Weights of a small self-supervised image encoder.
Model: 6.59M parameters, 32-pixel images, arch convnext_v2, activation relu, moe top_k, patch size [2, 2], depths [2, 4, 2], widths [48, 96, 192].
Training: 9800 steps, batches of 256.
Data: 155796 training examples, 16.1 epochs.
Rows from block 2 of a small self-supervised image encoder, named by matrix and row number. Rows with one number belong to one neuron. Each number is 128 + 24 x the weight over its row's rms, rounded and kept within 0 to 255. All counts start at 0.
After each neuron's rows are labels from the 100 images, of 14848, where the neuron reaches its highest value: "strongest on" is what is common among them; "peak at" is the part of the image that holds the peak. Only what is clearly more common there than usual is listed. The data: photos of plants, animals and fungi (iNaturalist). In brackets: how many of the 100.
# fc1: MLP up (model.blocks.2.mlp.fc1.weight, 384x96), inputs 0-95
# fc2: MLP down (model.blocks.2.mlp.fc2.weight, 96x384, transposed), outputs 0-95

fc1.98 [149 149 109 143 129 205 143 123 135 137  86 156 171 122 169 149 111 128 136 120 148 125 120 130 158 144 100 105 151 119 121 153  92 126 120 122 115 141  86 144 173 121 103 139 118 142 182 144 178 138 114 112 113 121 126  89 117 131 132 114 132 118 136 131 108 153 172 127 117 125  90 141 121 140 132  87 103 145 125 127  60 131 124 100  95 152 156 120 133  82 159 105  98 128 156 118]
fc2.98 [152 162 148  85 139 156 150 129  99 154 166 108  97 156 135 120 125 100 178 165 123 104  90 110 150 164 136 127 132 119 133 129 160 141  98 154 136 151 108 100 133 159 139 121 113 143 115 150  91 153 143 127 105 131 122 132  90 138 114  85  93 116 140 143 134 115 149 101 137 196 127 131 128 150 169 119 103 133 142 110 127 144 156 109 110 149 169 122 120 160 157 114  98 112 150  67]
strongest on: order Charadriiformes (29)
peak at: top centre (48)

fc1.263 [129 147 138  89 124 127 108 114 122 144 146 151 113 128 129 113 124 159  96 151 146  95 100  98 138 132 163 178 153 130 120  80  69 162 133 135 136 103 123 115 146 104 142 162 125 111 146 139 159 130 112 178 121 105  97 110  73 110 166 118 135 113 175 111 160 122 122 129 125 152 123 143 104 126 171 103 143 106 157 129 113 134 149  89 120 131 102 114 100 176  99 114 180 116 132 109]
fc2.263 [165 136 100  92 127 152 109  87 115 141 107 140 133 123 150 144 111  80 151 132 176 105 131 145 116 164 139 158 120 127  67 127 108 117 190 136 122  71 118 156 144 156 142  87 116 101 130 107 162 146 111 135 133  93 127 132 114  93 118 169 121 114 122 151 183 107 126 122 128 143 116 134 111 160 117 103 109  91 110 129 122 118 172 159 106 129 131 125 154 128 128 167 121 158 125 144]
strongest on: order Lepidoptera (33)
peak at: top left (75)

fc1.166 [140 164 138 130 132 126 167  93 120 115 154  97 149 164 128  65 136 148 135  57 155  71 136 108 161 153 154 162 127 117 128 115 103 144 150 124  78 100 142 110  65 154  76 138 160  98 130  81 127 149 134 130 152 143 108 141 142 124 123  99 136 131 137 134 132 108 125 137 134 130 106 134 134 139 148 149  96 143 139 158 109 142 139 135 142 141 130 136 116 122 114 179 150 137 101 139]
fc2.166 [137 158 123 124 134 115 128  92 143 166 147 134 160 119  83 112 137 134 174  92 137 183 119 100 137 141 113 101  93 138 165 103  97 121 168 115 114 127 121 150 144  97  85 134 102 142 184 114 130 119 166 120 160 122 101 102 108 110 121 117 115 130 105 164 135 101 165 137  97 157 118  96 160 110 104 159 126 169 105 154 139 154 113 158 166 112  99 123 112 108 133 139 130 112 125 163]
strongest on: order Passeriformes (62)
peak at: bottom right (52)

fc1.145 [134 147 154  34 126 133 133 179 139 134 184 117 110 143 142 150 108 148 128  90 110 103  95 133 169 130 121 108 122 126  96  87 160 132 149 111 124  99 142 161 139 118 115 125 127 137 146 117 115 162 168 159  99 109 116 120 139 164 125 146 131 149 153 154 128 119 148  97 137 153 153  87 108 170 135 117 120 134  60 136 141 116 135 147 117 123 126 133 120 114 148 106 165 141 131 141]
fc2.145 [161 134 128 143 146 117 115 120  98 128 112  84 111 124  93 132  92 145 127 106 170 135 123 149 140 118 105 146 153 128 103 138 106 156 126 103 137  83 139  92 139 108 119 131 165 149 134 117 160 120 140 175 121  97 105 114 174 160 149 122 151 101 111 127 117 116 153 108 111  90 145 119  65 104 109 155 174 137 128 124  81 131  63 167 136 143 143 119 109 141 166 117 125 157 101 123]
strongest on: phylum Chordata (92); class Aves (90)
peak at: middle right (46)

fc1.60 [132 130 133 149 134 191 140 154 144 117 140  96 153 100 146 126 152 137 127 164  81 113 108 114 130 141 120 105 140 150 116 100 125 129 110 132 133 111 143 111 146 153 130 112 165 137 109 145 152 111 115 118 142 104 138 115  68 172 113 130 139 105  93 136 156  91 154 109 100  84 118 141 147 125 116  97  96 163 146  95 100 116 120 160 128 107  88 168 166 126 131  79 171 129 177 129]
fc2.60 [118 157 148  87 179 159 149 104 139 144 174 118  99 159 145 131 135 141 129 125 133 130 128 133 127  99 125 120 107 113 140 130 118 127  73 143 148 142 140 123 121 136 154 146  94 154  83 132 131 137 126 161 118 145 116 154 120 126 143 132 127 160 157 141 104 110 144  71 163 201 110 171 147 136 127 135 122 127 130  83 111 124 171 140  83 130  86 128 165 130 173 118 145 150 127  95]
strongest on: order Charadriiformes (32)
peak at: top right (54)

fc1.148 [ 64 112 103 110 120 126 129 152 118 147  95  98  98 115 102  93 144 159 134 149 112  82 120 116 134 134 147 137 158 100 119  83 126 145 152 145 110 109 136 100 113 147 112 112 136 130 144 124 121 118 161 109 162 133 106  76 116  98 167 125 144 152 145 107 114 140 156 147  98 190 100 128 133 145 140 120 135 162 170 116 142 117 127 128 129  95 129 181 163 136 169 164 129  89 111 114]
fc2.148 [109 115 137 137  99 129 165 145 105  75 137 140 137 132 156 137 174 139 121  85 117 163 135 132 120 159 107 114 139 156 129 141  89 112 144 116 171 118 140 130 185 160 139 153 127 156 118 113 133 112 122 136 137 138 108  99 153 164 167 138 105 137  97 124 125 131 133 144 155 113 131 189 133 124 112 141 100 113  68 146 119 156 127  73  99 157 129 145 104 122 119  99 118  76 151 158]
strongest on: phylum Arthropoda (63); class Insecta (61)
peak at: bottom right (94)

fc1.324 [161 110 141 154 120 133 149  71 114 168 169 106 133 148 106 112 134 138 159 105  94 118 128 124 141  99 159 126 134 137 111 162 162 102 137 130 158 162 152 115  95 129 122 148 130 163 153 152 137  78 133 137 112 144 154  93 149 144  55 147 160  81 143 116 146 111  75 102 116 168 128 120 104 138 119 139  98  98 147 120 132  77 148 137 127 128 141 123 114 115 107 127 125 108 129 149]
fc2.324 [124 123 129 163 147 116 114  92 119 130  91 137 115 110 116 125 108 133 134 102 133 150 117 163 123 150  73  77 106 112 154 147 118 122 119 151 123 117 136 151 110 115 154 149 104 138 178 132 134 152 106 138  93 145 157 103 130 143 192 120 140 120 115 100 137 154 117 115  67 151 134 147 166 100 117 161 119 101 129 104 175 107 149 139 145  86 106 141  84 171 148 133 124 100  90 134]
strongest on: class Aves (95); phylum Chordata (95); order Passeriformes (59)
peak at: middle left (37)

fc1.36 [120 112 106 191 138 131 143 149  99 172 110 140 145 121 119 110 120 120 129 114 148 116 108 143 105 141 111 136 112 129 145 136 115 117 112 155  99 157 127 153 129 118 137 154 118 116 159 161 129 125 151 109 135 177 163 100 112 141 118 107 117  91 109 157 138 153 187  85 140 119  83 152 172 105 113  32 140 121 123 110 136 126  89 130 155 137  83 137 137 133 131 135 133 121 156 136]
fc2.36 [133 170 123 107 156 143 124 108 117 139 121 104 114 139 109 121 122 159 117 126  94 103  98  95  98 118 138 145 118 165 114 118 149 129 112 127 149 146 145 136 127 163 172 168 152 155 138 138  92 151 153 112 134 127 149 144 119 111 137 153 107 108 141 154 101 106 107 109 133 137 101 123 190 136 177 106 112 115 190 122 112 196 186 148 147 131 102 110 151 125 120 135 103 118 107  86]
strongest on: phylum Chordata (95); class Aves (89)
peak at: top centre (28)

fc1.43 [122  67 129 125  93  94 145  74 134 130 112 146 117 186 137 127 130 113 126  73 116 130 115 117  92 124 113 125 117 137 189 112 132 103 144 110 114 120 141 119 137 129 187 126  82 122 156 121 134 102 162 129 127 136 145 176 122 135  97 138 149 136 112 159 146 174 112 125 125 125 122  98 122 135 113 148  99 135 130 131 108 154 127 110 135 122 119 165 136 201 117 153 127 129 168 157]
fc2.43 [ 90 113 148 151 139  96 112  82 119 140  82  77 102  77 142 130  92 146 135 139 139 149 111 108 122 127 127  78 155 122 150 104 129 130 155 134 133 157 113 154 127 103 124 143 117  92 142 101 135 156 132 114 122 114 165 128 133 124  92 122 141 121 105 168 128 120 165  96 150  85 145 120 106 106  84  99 138 163 126 160 173 148 123  97 147 151 114 100 154 140 139 117 145  85  93 139]
strongest on: class Aves (86); order Passeriformes (59)
peak at: top left (33)

fc1.382 [ 70 114 135 128 136 156 171  96  91 102 135 110 131 107 113 129  90 150 111 165 123 141 119 110  98 109  96 157 123 133 124 102 120 147 146 106  92 130 135 174 133 103  93 139 147  83 125 125 126 112 128 142 151  94 138 111 104 135 116 127 113 170 146 200 121 118 138 131 154 111 102 152 118 162 134 112 112 165 109 144 109 130 102 106 132 115 177  96 153 134 137 175 136 160 147 160]
fc2.382 [141 130 157 137 161 104  97 139 127 160 143 126 145 190 157 105  83 135 146 140 145 112 120  99 164 125 130 122 126 152 140 138 105 105 181 128 129 158 136 110 140 167 111 180 159 113 139 147 136 112 144 126 134 174 145 132 113 127  89 129 127 134 109 151  86  59 126 104 135 145 142  94 128 117 169  67  90 125 104 161 138 135 108 123 136 175 109 134 139 116 128 125 132 131 135 124]
strongest on: order Passeriformes (54)
peak at: bottom right (46)

fc1.199 [143 164  91 176 110 128 149 128 109 134 127  96 117 138 151 162 135 171  83 114 124 140 167 132 124 100 127  69 118  92 122 113 130 106 166 134 165 131 105 149 145 126 112 142 117 163 122 120 133 127 127 109 141 107  69  89 123 137 123 113 102 157 102 108 136 163 148 138  60 175 142 144  63 138 126 131 131 135 168 109 126 101 138 120 116 153 121 136 126 146 140 156 140 122 147 133]
fc2.199 [127 161 149  93 134 123 116 129 105 134 117 156 136 142 147 102 126 160 125 193 121 156 127 116 155  79 115 133 147  95 121 125 126 153  94 150  94 148 146 118 114  63 148 102 127 154 119 130 124 116 113 110 144  82 142 131 123 106 135 187 148 106 164 100 125 117 112 129 115  93 137 122 136 133 132 145 115 112  53 116 115 132  80  70 104 120 136 131 120 133 125 109 132 119 173 137]
strongest on: order Accipitriformes (27)
peak at: bottom centre (33)

fc1.369 [169  90 123  90 136  54 164 144 111  91 175 122 138 160 102 130 145 140 166 162 111 151 147 107 157 116  81 169 139 132 112 106 131 141 125 127 102  84 100 123 124 119 103 112 132 122 122 153 124 135 143 139 167 128  75 119 148 123 104 138 115 162 155 159 107 126 125 132  99 144 123  90 123 130 155 155 171 137 155 141 111 120 173 118 167 114 105 144 135 120 130 131 124 122 158 125]
fc2.369 [123 138 118 132 137 116 151 130 150 114 131 114 158  94 120  83  99 132 162  98 152 111 130 132 155 132 114 105 182 116 119 112 133 158 103 123 139 125 115 139 124 148 134 177 112 100 183 121 120 154 103 156 146 183 163 126 145  79 128 131 133 146 126 161 149 138 113 143 158 147  97 138 105 139 141 123 146 143 125  60 160 116 117 122 153 137 138 154 127 164  95 124  53 129 151 116]
strongest on: order Passeriformes (50)
peak at: bottom right (34)

fc1.167 [ 96 123 143 120 155 118 139 105  64 136 124 187 135 123 105 122 129 109 146 151 112 111 197  90 136 143 122 154 102 141 128 149 149  89 126 163  63 118 133 132 127 141 128 163 114 109 126 113  94 147 126 129 109 116  86 135 152 137 153 124 138 138 141 154 142 116 131 125 121  81 121 123 125 148 113 124 153 112 143 171 146 106 119 119 124 131  69 143 103 144 122  53 137 138 129 138]
fc2.167 [132 139 109 159 151 138 140  90 104 115 211 120 182 146 118  79 122 155 104  84 121 146 111 110 120 145 164 137  98 114 131  89 138 123 130 158 138 127 147 137 135 141 128 118 109 129 117 107 108 127 138 107 155  85  94  73 123 125 110 149 116 133 109 117 134 126 120 174 159 175 143 157 144 169 125 128 126 181 141 103 126 155 124 131 140 130  80 134 137 124  95 141 147 155 122 119]
strongest on: phylum Arthropoda (63); class Insecta (62)
peak at: top centre (38)

fc1.201 [142  98 159  88 135 134 176  94 135 171  96 120 194  95 119 113 136 121 180 134 127  82  99 130 145 140 136 120 126 121 124 155 138  90 199 112 196 126 146 149 125 125 118  88 123 124 144 138 103 117 123 141 160 126 150 138 122 144 117 106 126 115 106 133 133 132 124 142 126 150 104 107 136 118 126 142 120 110 120  99  84 119 132  81 170 130 147 143 152  93 138  92 148 144 127 128]
fc2.201 [146 121 140 148  99 117 107 110 124 133 124  97 139 163 116 142 107 100 144  85 121 113 156 119 138 104  70  91 161 154 132 163 145 153 114 161 111  90 146 117  93 116  84 114 155 121 171 151 110 105 104 148 134 111 122 109 120  96 141 104 136 123 124 108  72 126 123 102 114  92 119 130 141 120 139 146 131 141  94 113 174 107 121  89 126  82 150 120 170 133 132 116  96 168  85 141]
strongest on: order Passeriformes (55)
peak at: top centre (33)