config.yaml
model: "self-supervised image encoder"
dataset: "photos of plants, animals and fungi (iNaturalist)"
train_examples: 155796
image_size: 32
crop_scale_min: 0.3
horizontal_flip: true
translate: 0.12
color_jitter: 0.6
cutout: 0.4
method: "vicreg"
arch: "convnext_v2"
isotropic: false
norm: "layernorm"
hidden_act: "relu"
mlp_ratio: 4
layer_scale_init: 0.1
dropout: 0.1
inner_norm: false
moe: "top_k"
num_experts: 32
moe_every: 2
expert_mlp_ratio: 1
experts_per_token: 1
shared_expert: false
patch_size: [2, 2]
depths: [2, 4, 2]
widths: [48, 96, 192]
kernel_size: 5
projector_hidden: 1024
projector_out: 1024
projector_hidden_layers: 2
residual_init: "scaled_by_depth"
optimizer: "muon"
muon_scale: "original"
learning_rate: 0.017
momentum: 0.95
nesterov: false
orthogonalizer: "newton_schulz_5"
adamw_lr_other_params: 0.0011
max_steps: 9800
batch_size: 256
epochs: 16.1
lr_schedule: "cosine"
final_lr_fraction: 0.01
warmup_steps: 190
weight_decay: 0.03
adamw_weight_decay_other_params: 0.01
Rows from block 5 of a small self-supervised image encoder, named by matrix and row number. Rows with one number within an expert belong to one neuron, the router's apart. Each number is 128 + 32 x the weight over its row's rms, rounded and kept within 0 to 255. All counts start at 0. Numbers have three digits each.
Before each expert's rows are labels from the 100 images, of 14848, where the router gives the expert most weight on average: "strongest on" is what is common among them; "patch colour" is the nearest of a few named colours to the mean colour under the peak. Only what is clearly more common there than usual is listed. The data: photos of plants, animals and fungi (iNaturalist). In brackets: how many of the 100.
# router: router (model.blocks.5.mlp.router.weight, 32x96, trained with AdamW), inputs 0-95
# up: expert up (model.blocks.5.mlp.up, 32x96x96), inputs 0-95
# down: expert down (model.blocks.5.mlp.down, 32x96x96, transposed), outputs 0-95

# expert 21
strongest on: phylum Chordata (100); class Aves (98); order Anseriformes (54); family: Anatidae (54)
patch colour: grey (79)
router.21:145162100084151170113186164125074098097153100062125131132142175120148111120152180129145178106082163080086067096154124150108103120172090090139111084129170139109120072152131153096097126172130185118155131158165132165077133133176098117119074087077152159107127115111084110159137070133076137090
up.12:120072132139120147134127152139098116159117159100107097095093152121111158125116255204154146167171141086164123137109176100058133166082115102172072115128131121123138077139053072135091136126102094117107148120156193142102120156121111135139117159151139102118127169130101184122092129090164119153
down.12:150163110101157129069192163060139158099184092137143127117172110130157081122093083110098122075127116190117124111137116124142140180120111137067141177110172123082142128152157090149140092074198115148163128100102136099098112129120177079142133140174149096130127133122137091088138107136155179222
up.13:158123131135171107066111154141128126127178084149132167136195093102099135182101132193085124122142123122084133150090025106111163153119117123140159190163092162132142135082181106114108100104169113159123152211105120113119184100110122102147131124150076096118094120128125090070163145079157152151
down.13:174114073153063129171195088151169144128190122126158142154140110111047111135139136141126145123100078093154087116099170151136105120155168145095102100072062160077058113078120110154109146104135099144132179154159166148166108122064139175134127129139134116162180112134126145132136111129166070096
up.14:105145112149107112110150127108134159188160150155147109179136176021143137085171106106119126078150131122129082212125109114117121147119085152177136149151132084116148144113205156126154112147088130141151180154059157114162109093097080129125136139142088154104146127091142160076121130180066122079
down.14:142126128092124165152176120121125120111082142084178110155158130073099150135146152061114149157114122169114100139175176138165135088096162095117061095136096119140141136161124168097134105097174169142106148078154121109180104092163039124137071176091110149180178152095128174133145157070139088105
up.15:200111069075120163113090145138183186132134124136149161101089089128113121122177194115104112069124126135186152111063165090175147135140084134100145052077110139145146087125147102129146102164076106102146143114075136120136087142151198187088124156143154132123151159135143157113088096146122134152
down.15:154088133069142120117135140137077089140116140197084132080162146170191091178104178144094124130129180094151120138128080124110194075137153127130116092139123128124092135139187156132119146081142059171133184113094093113141126093114114083079071165169183114088119091159126153154130120116168149167
up.16:140148133123112166147166109092114137102094084088128215064108083060087129116125144144121147097126140108173176159166067126198109041070149170168095125144126107159089151146124122126115158169177092170094094134129176168121159110091155120099148104098169116138179141126105157133105157140131122129
down.16:148126152105052149096177113174129156100149105132155143130082158114121152198164136175196120151121129121092098138143132085139078175154099065117132145107099098101183115134142122127110159139117146119124100109145117134095099181127047145104144124117160111165110177142102140065192157108082113218
up.17:113102076150128123139115220127100143128073089102127129117117119133131200177142177109206138146122127105135077118160180106143081146127107131103129073184138179151109125153097050103099094149092157103144142112143132132170141170106142123168065191132087124136117158173139137103085079145149147094
down.17:091122130126190111150129127088095138140116177136134128105120183117156071061109110143139136140180135130165199129057053155116136107116139127112092174196199108134119107118170119128166102095152117138139131104066100058105134174134156098090106134184094125120128120103154101130162201164117112142

# expert 20
strongest on: order Lepidoptera (34)
patch colour: pink (36); white (26)
router.20:114120133104186140119098139143132106120106089114127068115060118147099085038093119111094093101141175083145117112099183149134113110150092098104094115130158143136098161074083070120122183154159160069128130106161136164191089136154178086161121167136125140065202158114136126115100163153103143137
up.9:180133105152176160110101089146139141170102144068135121084138132113085136075146165081148157146059144128141120147128057163145117128149071070157110074173130083122137137137192146135104098128151126178138125150140142137164119123077176128061149167157062118094201151100095130155146120141163086118
down.9:117126159151140088123107118162117119077082111053179170100201133095194171149110167164154078089160104162109147134148123117116075121111096163084128136138118125072169140098144172121101143129118129080098158099144129101158188160067189153136117107183138128153122140131136065152097123150063117154
up.10:134171086162106087130152104178193145137152140049078147171123125126124143118133139169141097128120069122093093047100142117119117134138151095145103139165084163118108096101157126146140087139092155095153156159170123138104155119098120140143157144113176028178103156192105128179163135070092124155
down.10:149122091096160147121124113153086178131142131076170131139150110079159140114091104186104089079078105147121122157094096129163128105091151125109099076108093133086125115169094158180138164149161088195145151156137168061198089156128169134104125166134134083136145134138060086157132162201128168118
up.11:094129114178177094159204142106168061090090111157103079113143144069128113084082121096170098085173113154167098124081135137154121179116145141166146159160119121168081120134117102135100112123139157053098129126096166104117118183164108173182140118142081155086102137125168142131161132133159063149
down.11:130153115122123130104085122082116116152129164112142162072149175136122074084171126084112105081143158094058195147096102128183167091118102119198086177123133122172112215153143098157094099142165121159121122129144056155145176150107121119109089134137133093140085125113098178098135157140191115113
up.12:144131067091073165122140143116126154152148132117104163132134122167114148095155101091096108191092146093171148120144150127112153155187152141073117058141131114135126139118134162122172087126163157159219126132145094064150123167091150112190163100063130168094140089090111059129106092133076127158
down.12:154149116155147182153116139171126128090126119147156147092148162062127091174136169151133123142127087114102075196147129063167092131106126168120124151130174183106084118149105153106134101140113087118092172128143068071159104155143079134132110216138118148106096107130102095112149132082221095159
up.13:089147113142123138061159186142146159153150144124069099171128099121157156093147114157128121141042161138148131160139085171126131088136104132137124083096080216149117150087125085100130131162163119153159125156126090146109134102093099106167059176193125142126066088177139145163134154066121132102
down.13:164170157117133099126092185144101200123118149120124128083118081142154162095138107066107087145160084113164086124100122113171158121170077110128055151120129078156109178174172120128112162142122133108019085118140101120159159110149112093136130120166150066105147187159137117124097134115182128146
up.14:000133160114101084143149107137131136145126107130137155152088114000141168091124179126160109134143146132115154084123101153137088158153106139165102138141149123131108138159115150127049164094148114126108129121170200137171110129152143102121089136133125132163073117157165144171131129126147081133
down.14:156180087189123098141152133162062128148107144168118130133105143129091087121130075141169127155149102134138051146153122106140092137097125150100114154178175132118089147085168134167118188055103153122140163080124096124069142131114158126151155155151122074107117139124193046102160128094166087082

# expert 14
strongest on: phylum Chordata (100); class Aves (99); order Accipitriformes (55); family: Accipitridae (45)
patch colour: cyan (39)
router.14:140116123117116189192151159098126173102128084137075145148132139079096112134126124188126152146097094154082099127094133101180135126135153138170090132106102116148164143153138136067126102179115133147188149127184128181138134154068181083154144106136192117118181058099119114115096046137157078127
up.13:140107149091140170098101206135128095163158105193113114089167125200142118128133144069147148147139111118128085085117154123081064128178143113212136106133149109125121126131146119068079139156084168099130150146078183159126092103166139213092118095120097115162139126095133100112111168128121181125
down.13:128098184130153170118153145111088118100097080109157156091125128077126118189100151146109083107147061099129103156126149091058175139168153087102149146148150154090163085115138107143165062145097166143115147132172063111096128158091140158104133098113139156184058176152144176135181146091100127148
up.14:130096117112184134114172099096129110134098140135187125112096131186181087104111209234135129164144085128112105120115104124110136135115082082083108210148134088082120156115148134113136161187128137101107106123122190119137169102156162087120184099081132082096110142133121133128103123103135073165
down.14:065137085144184117137193117113164073158121153110116134163163144127121120108097087174136126195138169154112110132111134151071119102165151106141088085094138135124142152141178164117129145140129077115100165138156114117155136214133106097152155108137023100132140124104121115171068043151156145115
up.15:116140104100159095088083143172139110165105110138123136041162120066105182096158138107084150132134121164122118126170174133155111157158160101141140118155138126130083150061135091124075099132158115081098121182131098147124136134208147150127099157164145108149148154133118189181033122069102106151
down.15:143119132121171156099131148134134089145150122167141141130083132097122101123141167144152113153153108090190116125163106077097124163108080179152062158095146153156124094150119127130113145195134086126126098161150100108143101110065103091130087078144035136173147095121149154102120163207149207071
up.16:106095121090107126143152160065108065119096073036150089178098152109155163131202180166125121198178150089086108135174137161129156092106125121131129171148131123053107122111144124147120138119122149172173153175150092093095136169130118105101159081164113119102147157116110171149128153103106163114
down.16:074120129120118145146126126067171140169135178116143129157115086155136137118083177100111092095114111125115049057132115118139133107126154136146167175069138175114117124118178148140158147154109133144187162078111090113115165169166130172098114044109165146142105141184153118101095083164102141209
up.17:069098163079072125092119156169110144065108192179166139164123123132136128113124161068125130167129130192121105125104106119123109114112138092155148179083135134080106121145157100109095190133150163122184145083100098190148058123131081110140075200107156141129152159142085120136156150130127185115
down.17:155089145080081104093165137130106134118145123094164151141125179143146166133183093112135154150091107148156068174123122144128106152100123180130130165189131138092132114086131084181119127148064192115148107128187184094159137135070113131101072102141120099104089114143163062154130177052111160158
up.18:124090146081175130116105140135132061123159101188117114087095127255125133144096127084140132150120149114094100108116132151139103125182131121170160134160137138102139116129172140054097116168125141088127167114086179192159153112177112178150116104118092099099134115112067115108153146113112164100
down.18:125102127159114158169113136130079215117076154121094152097122147064153074191111165117138091093165069126111107137094140089088149162113133156107151109123137155139152069135172103121152116137143122122146144127135105124144100126103178230060187117142092139156135159133141133112153075136079101184

# expert 19
strongest on: phylum Tracheophyta (25); kingdom Plantae (25)
patch colour: brown (57)
router.19:121137126103085136167192079143116108166068155137144060147109104112163110150144138161164163146154115165091169087109100108173191087050136084113103187085098125130110130100183155123093099128094080135075136124097129127146138208145132132073127115123129122115153164145115148090207139160122126112
up.10:069100105122139168163201157121124187146070110114130112096094129085125124118157117125176166202093134145150148164198158108091165126097102100116129130080093202104107094101088127152206122125182088160108104152162109127118117125165091127135157127123083165108142132143116114050095131101153097138
down.10:127139121162099105173201112097098164123087108091163057100120140068116150150132113155170126142131173163174172132090192154105135100129132131165166108143096123078175138057154160186107106154114092082118035138130110139142129175117131149142141129164077144124163106089085147121137083142110161100
up.11:215122177183155130108199135142144143121092171121089128162153165124133130181126104131133127140124070114122092133127147131111123116121103105113106094107073109107134122113246111134102086096177119119165127103092109118152156125123099154050122074121064166145151177101118176081135103148169106143
down.11:200162112125134152081134155148116080124140069187184067125155152104088075150142110096115139094170114048133077129129115136137103118107151082111132111137119117158117104183119124149079149099176137187101168105171156118086108086145154126137099155133138103130156088120145179159154118151155133031
up.12:118165092135062144139127140157094064145144132111144077131143150112127139137166121091142151089148154148114134177142149128073131144177112123138105147163153077111107093184092131091050073130132103146184101167085162161179158156188092187134169119126156082174122129138145085063118126159131072096
down.12:181090084170150106125133090111104114129132148079069142092123094154135146110157159139128158117114064156145130144133145111176116098095141164114193139176135198130159127112173144154183157106108153127097161151072088127100151135129138137112034105115124077157130060098206080144116105109126128078
up.13:176143081084167094126166167132144102103076143119113075158178114133148092112136127102113157160104110151172151136149146158164097096095156110133134106150066106076185098087184136142093093098137130147114177117050102145154098183126129133112113110071125152131128199131073125061167104126126178168
down.13:125109118124106181088170085112119123155113106168166082168163137082100126075157121169100169082179124085100096100068098209138111118140097123099101168139146168135122139128086103178106089136152138137125145088109118125101133120118185153188099149116126139147190165115131137170142112126124223061
up.14:169170125079182189112165098123118174112158170083138132069146096105095155113140111129114120139102144145139097121075129166131076055108133192079095114123183143111159116119085125117090182163166169135125126139148157150147096138101196100110158146121154038166114117090100124174073130128128127150
down.14:093142094084149111062051105081132089092115171114128164105110137142117136109101134142098077138144163156157157144126151103094105160172147190123109032103137126089183106186171114129111146083132143128110148106138119126108126155222139089115130139149135121147094120161127109167135215142124141190
up.15:160085130147123127095113143104099128141119111109148122149118087169138120083068128093169117125129139102176120106171171130113113156166098121065128083133103117089117075172189108140139151096173084061126120094069177164177168204154106132137090069158182178168144179148142126099131114082146130145
down.15:137122152105103119131170142128153135131123092200121135190143088135119099141122107148168121155109098161091075105167095080171103133160171078112120079118109151172113110108104081110117140163179139057102192084112139142127150141141160161110115131083185103167132110112176144064110161163123118028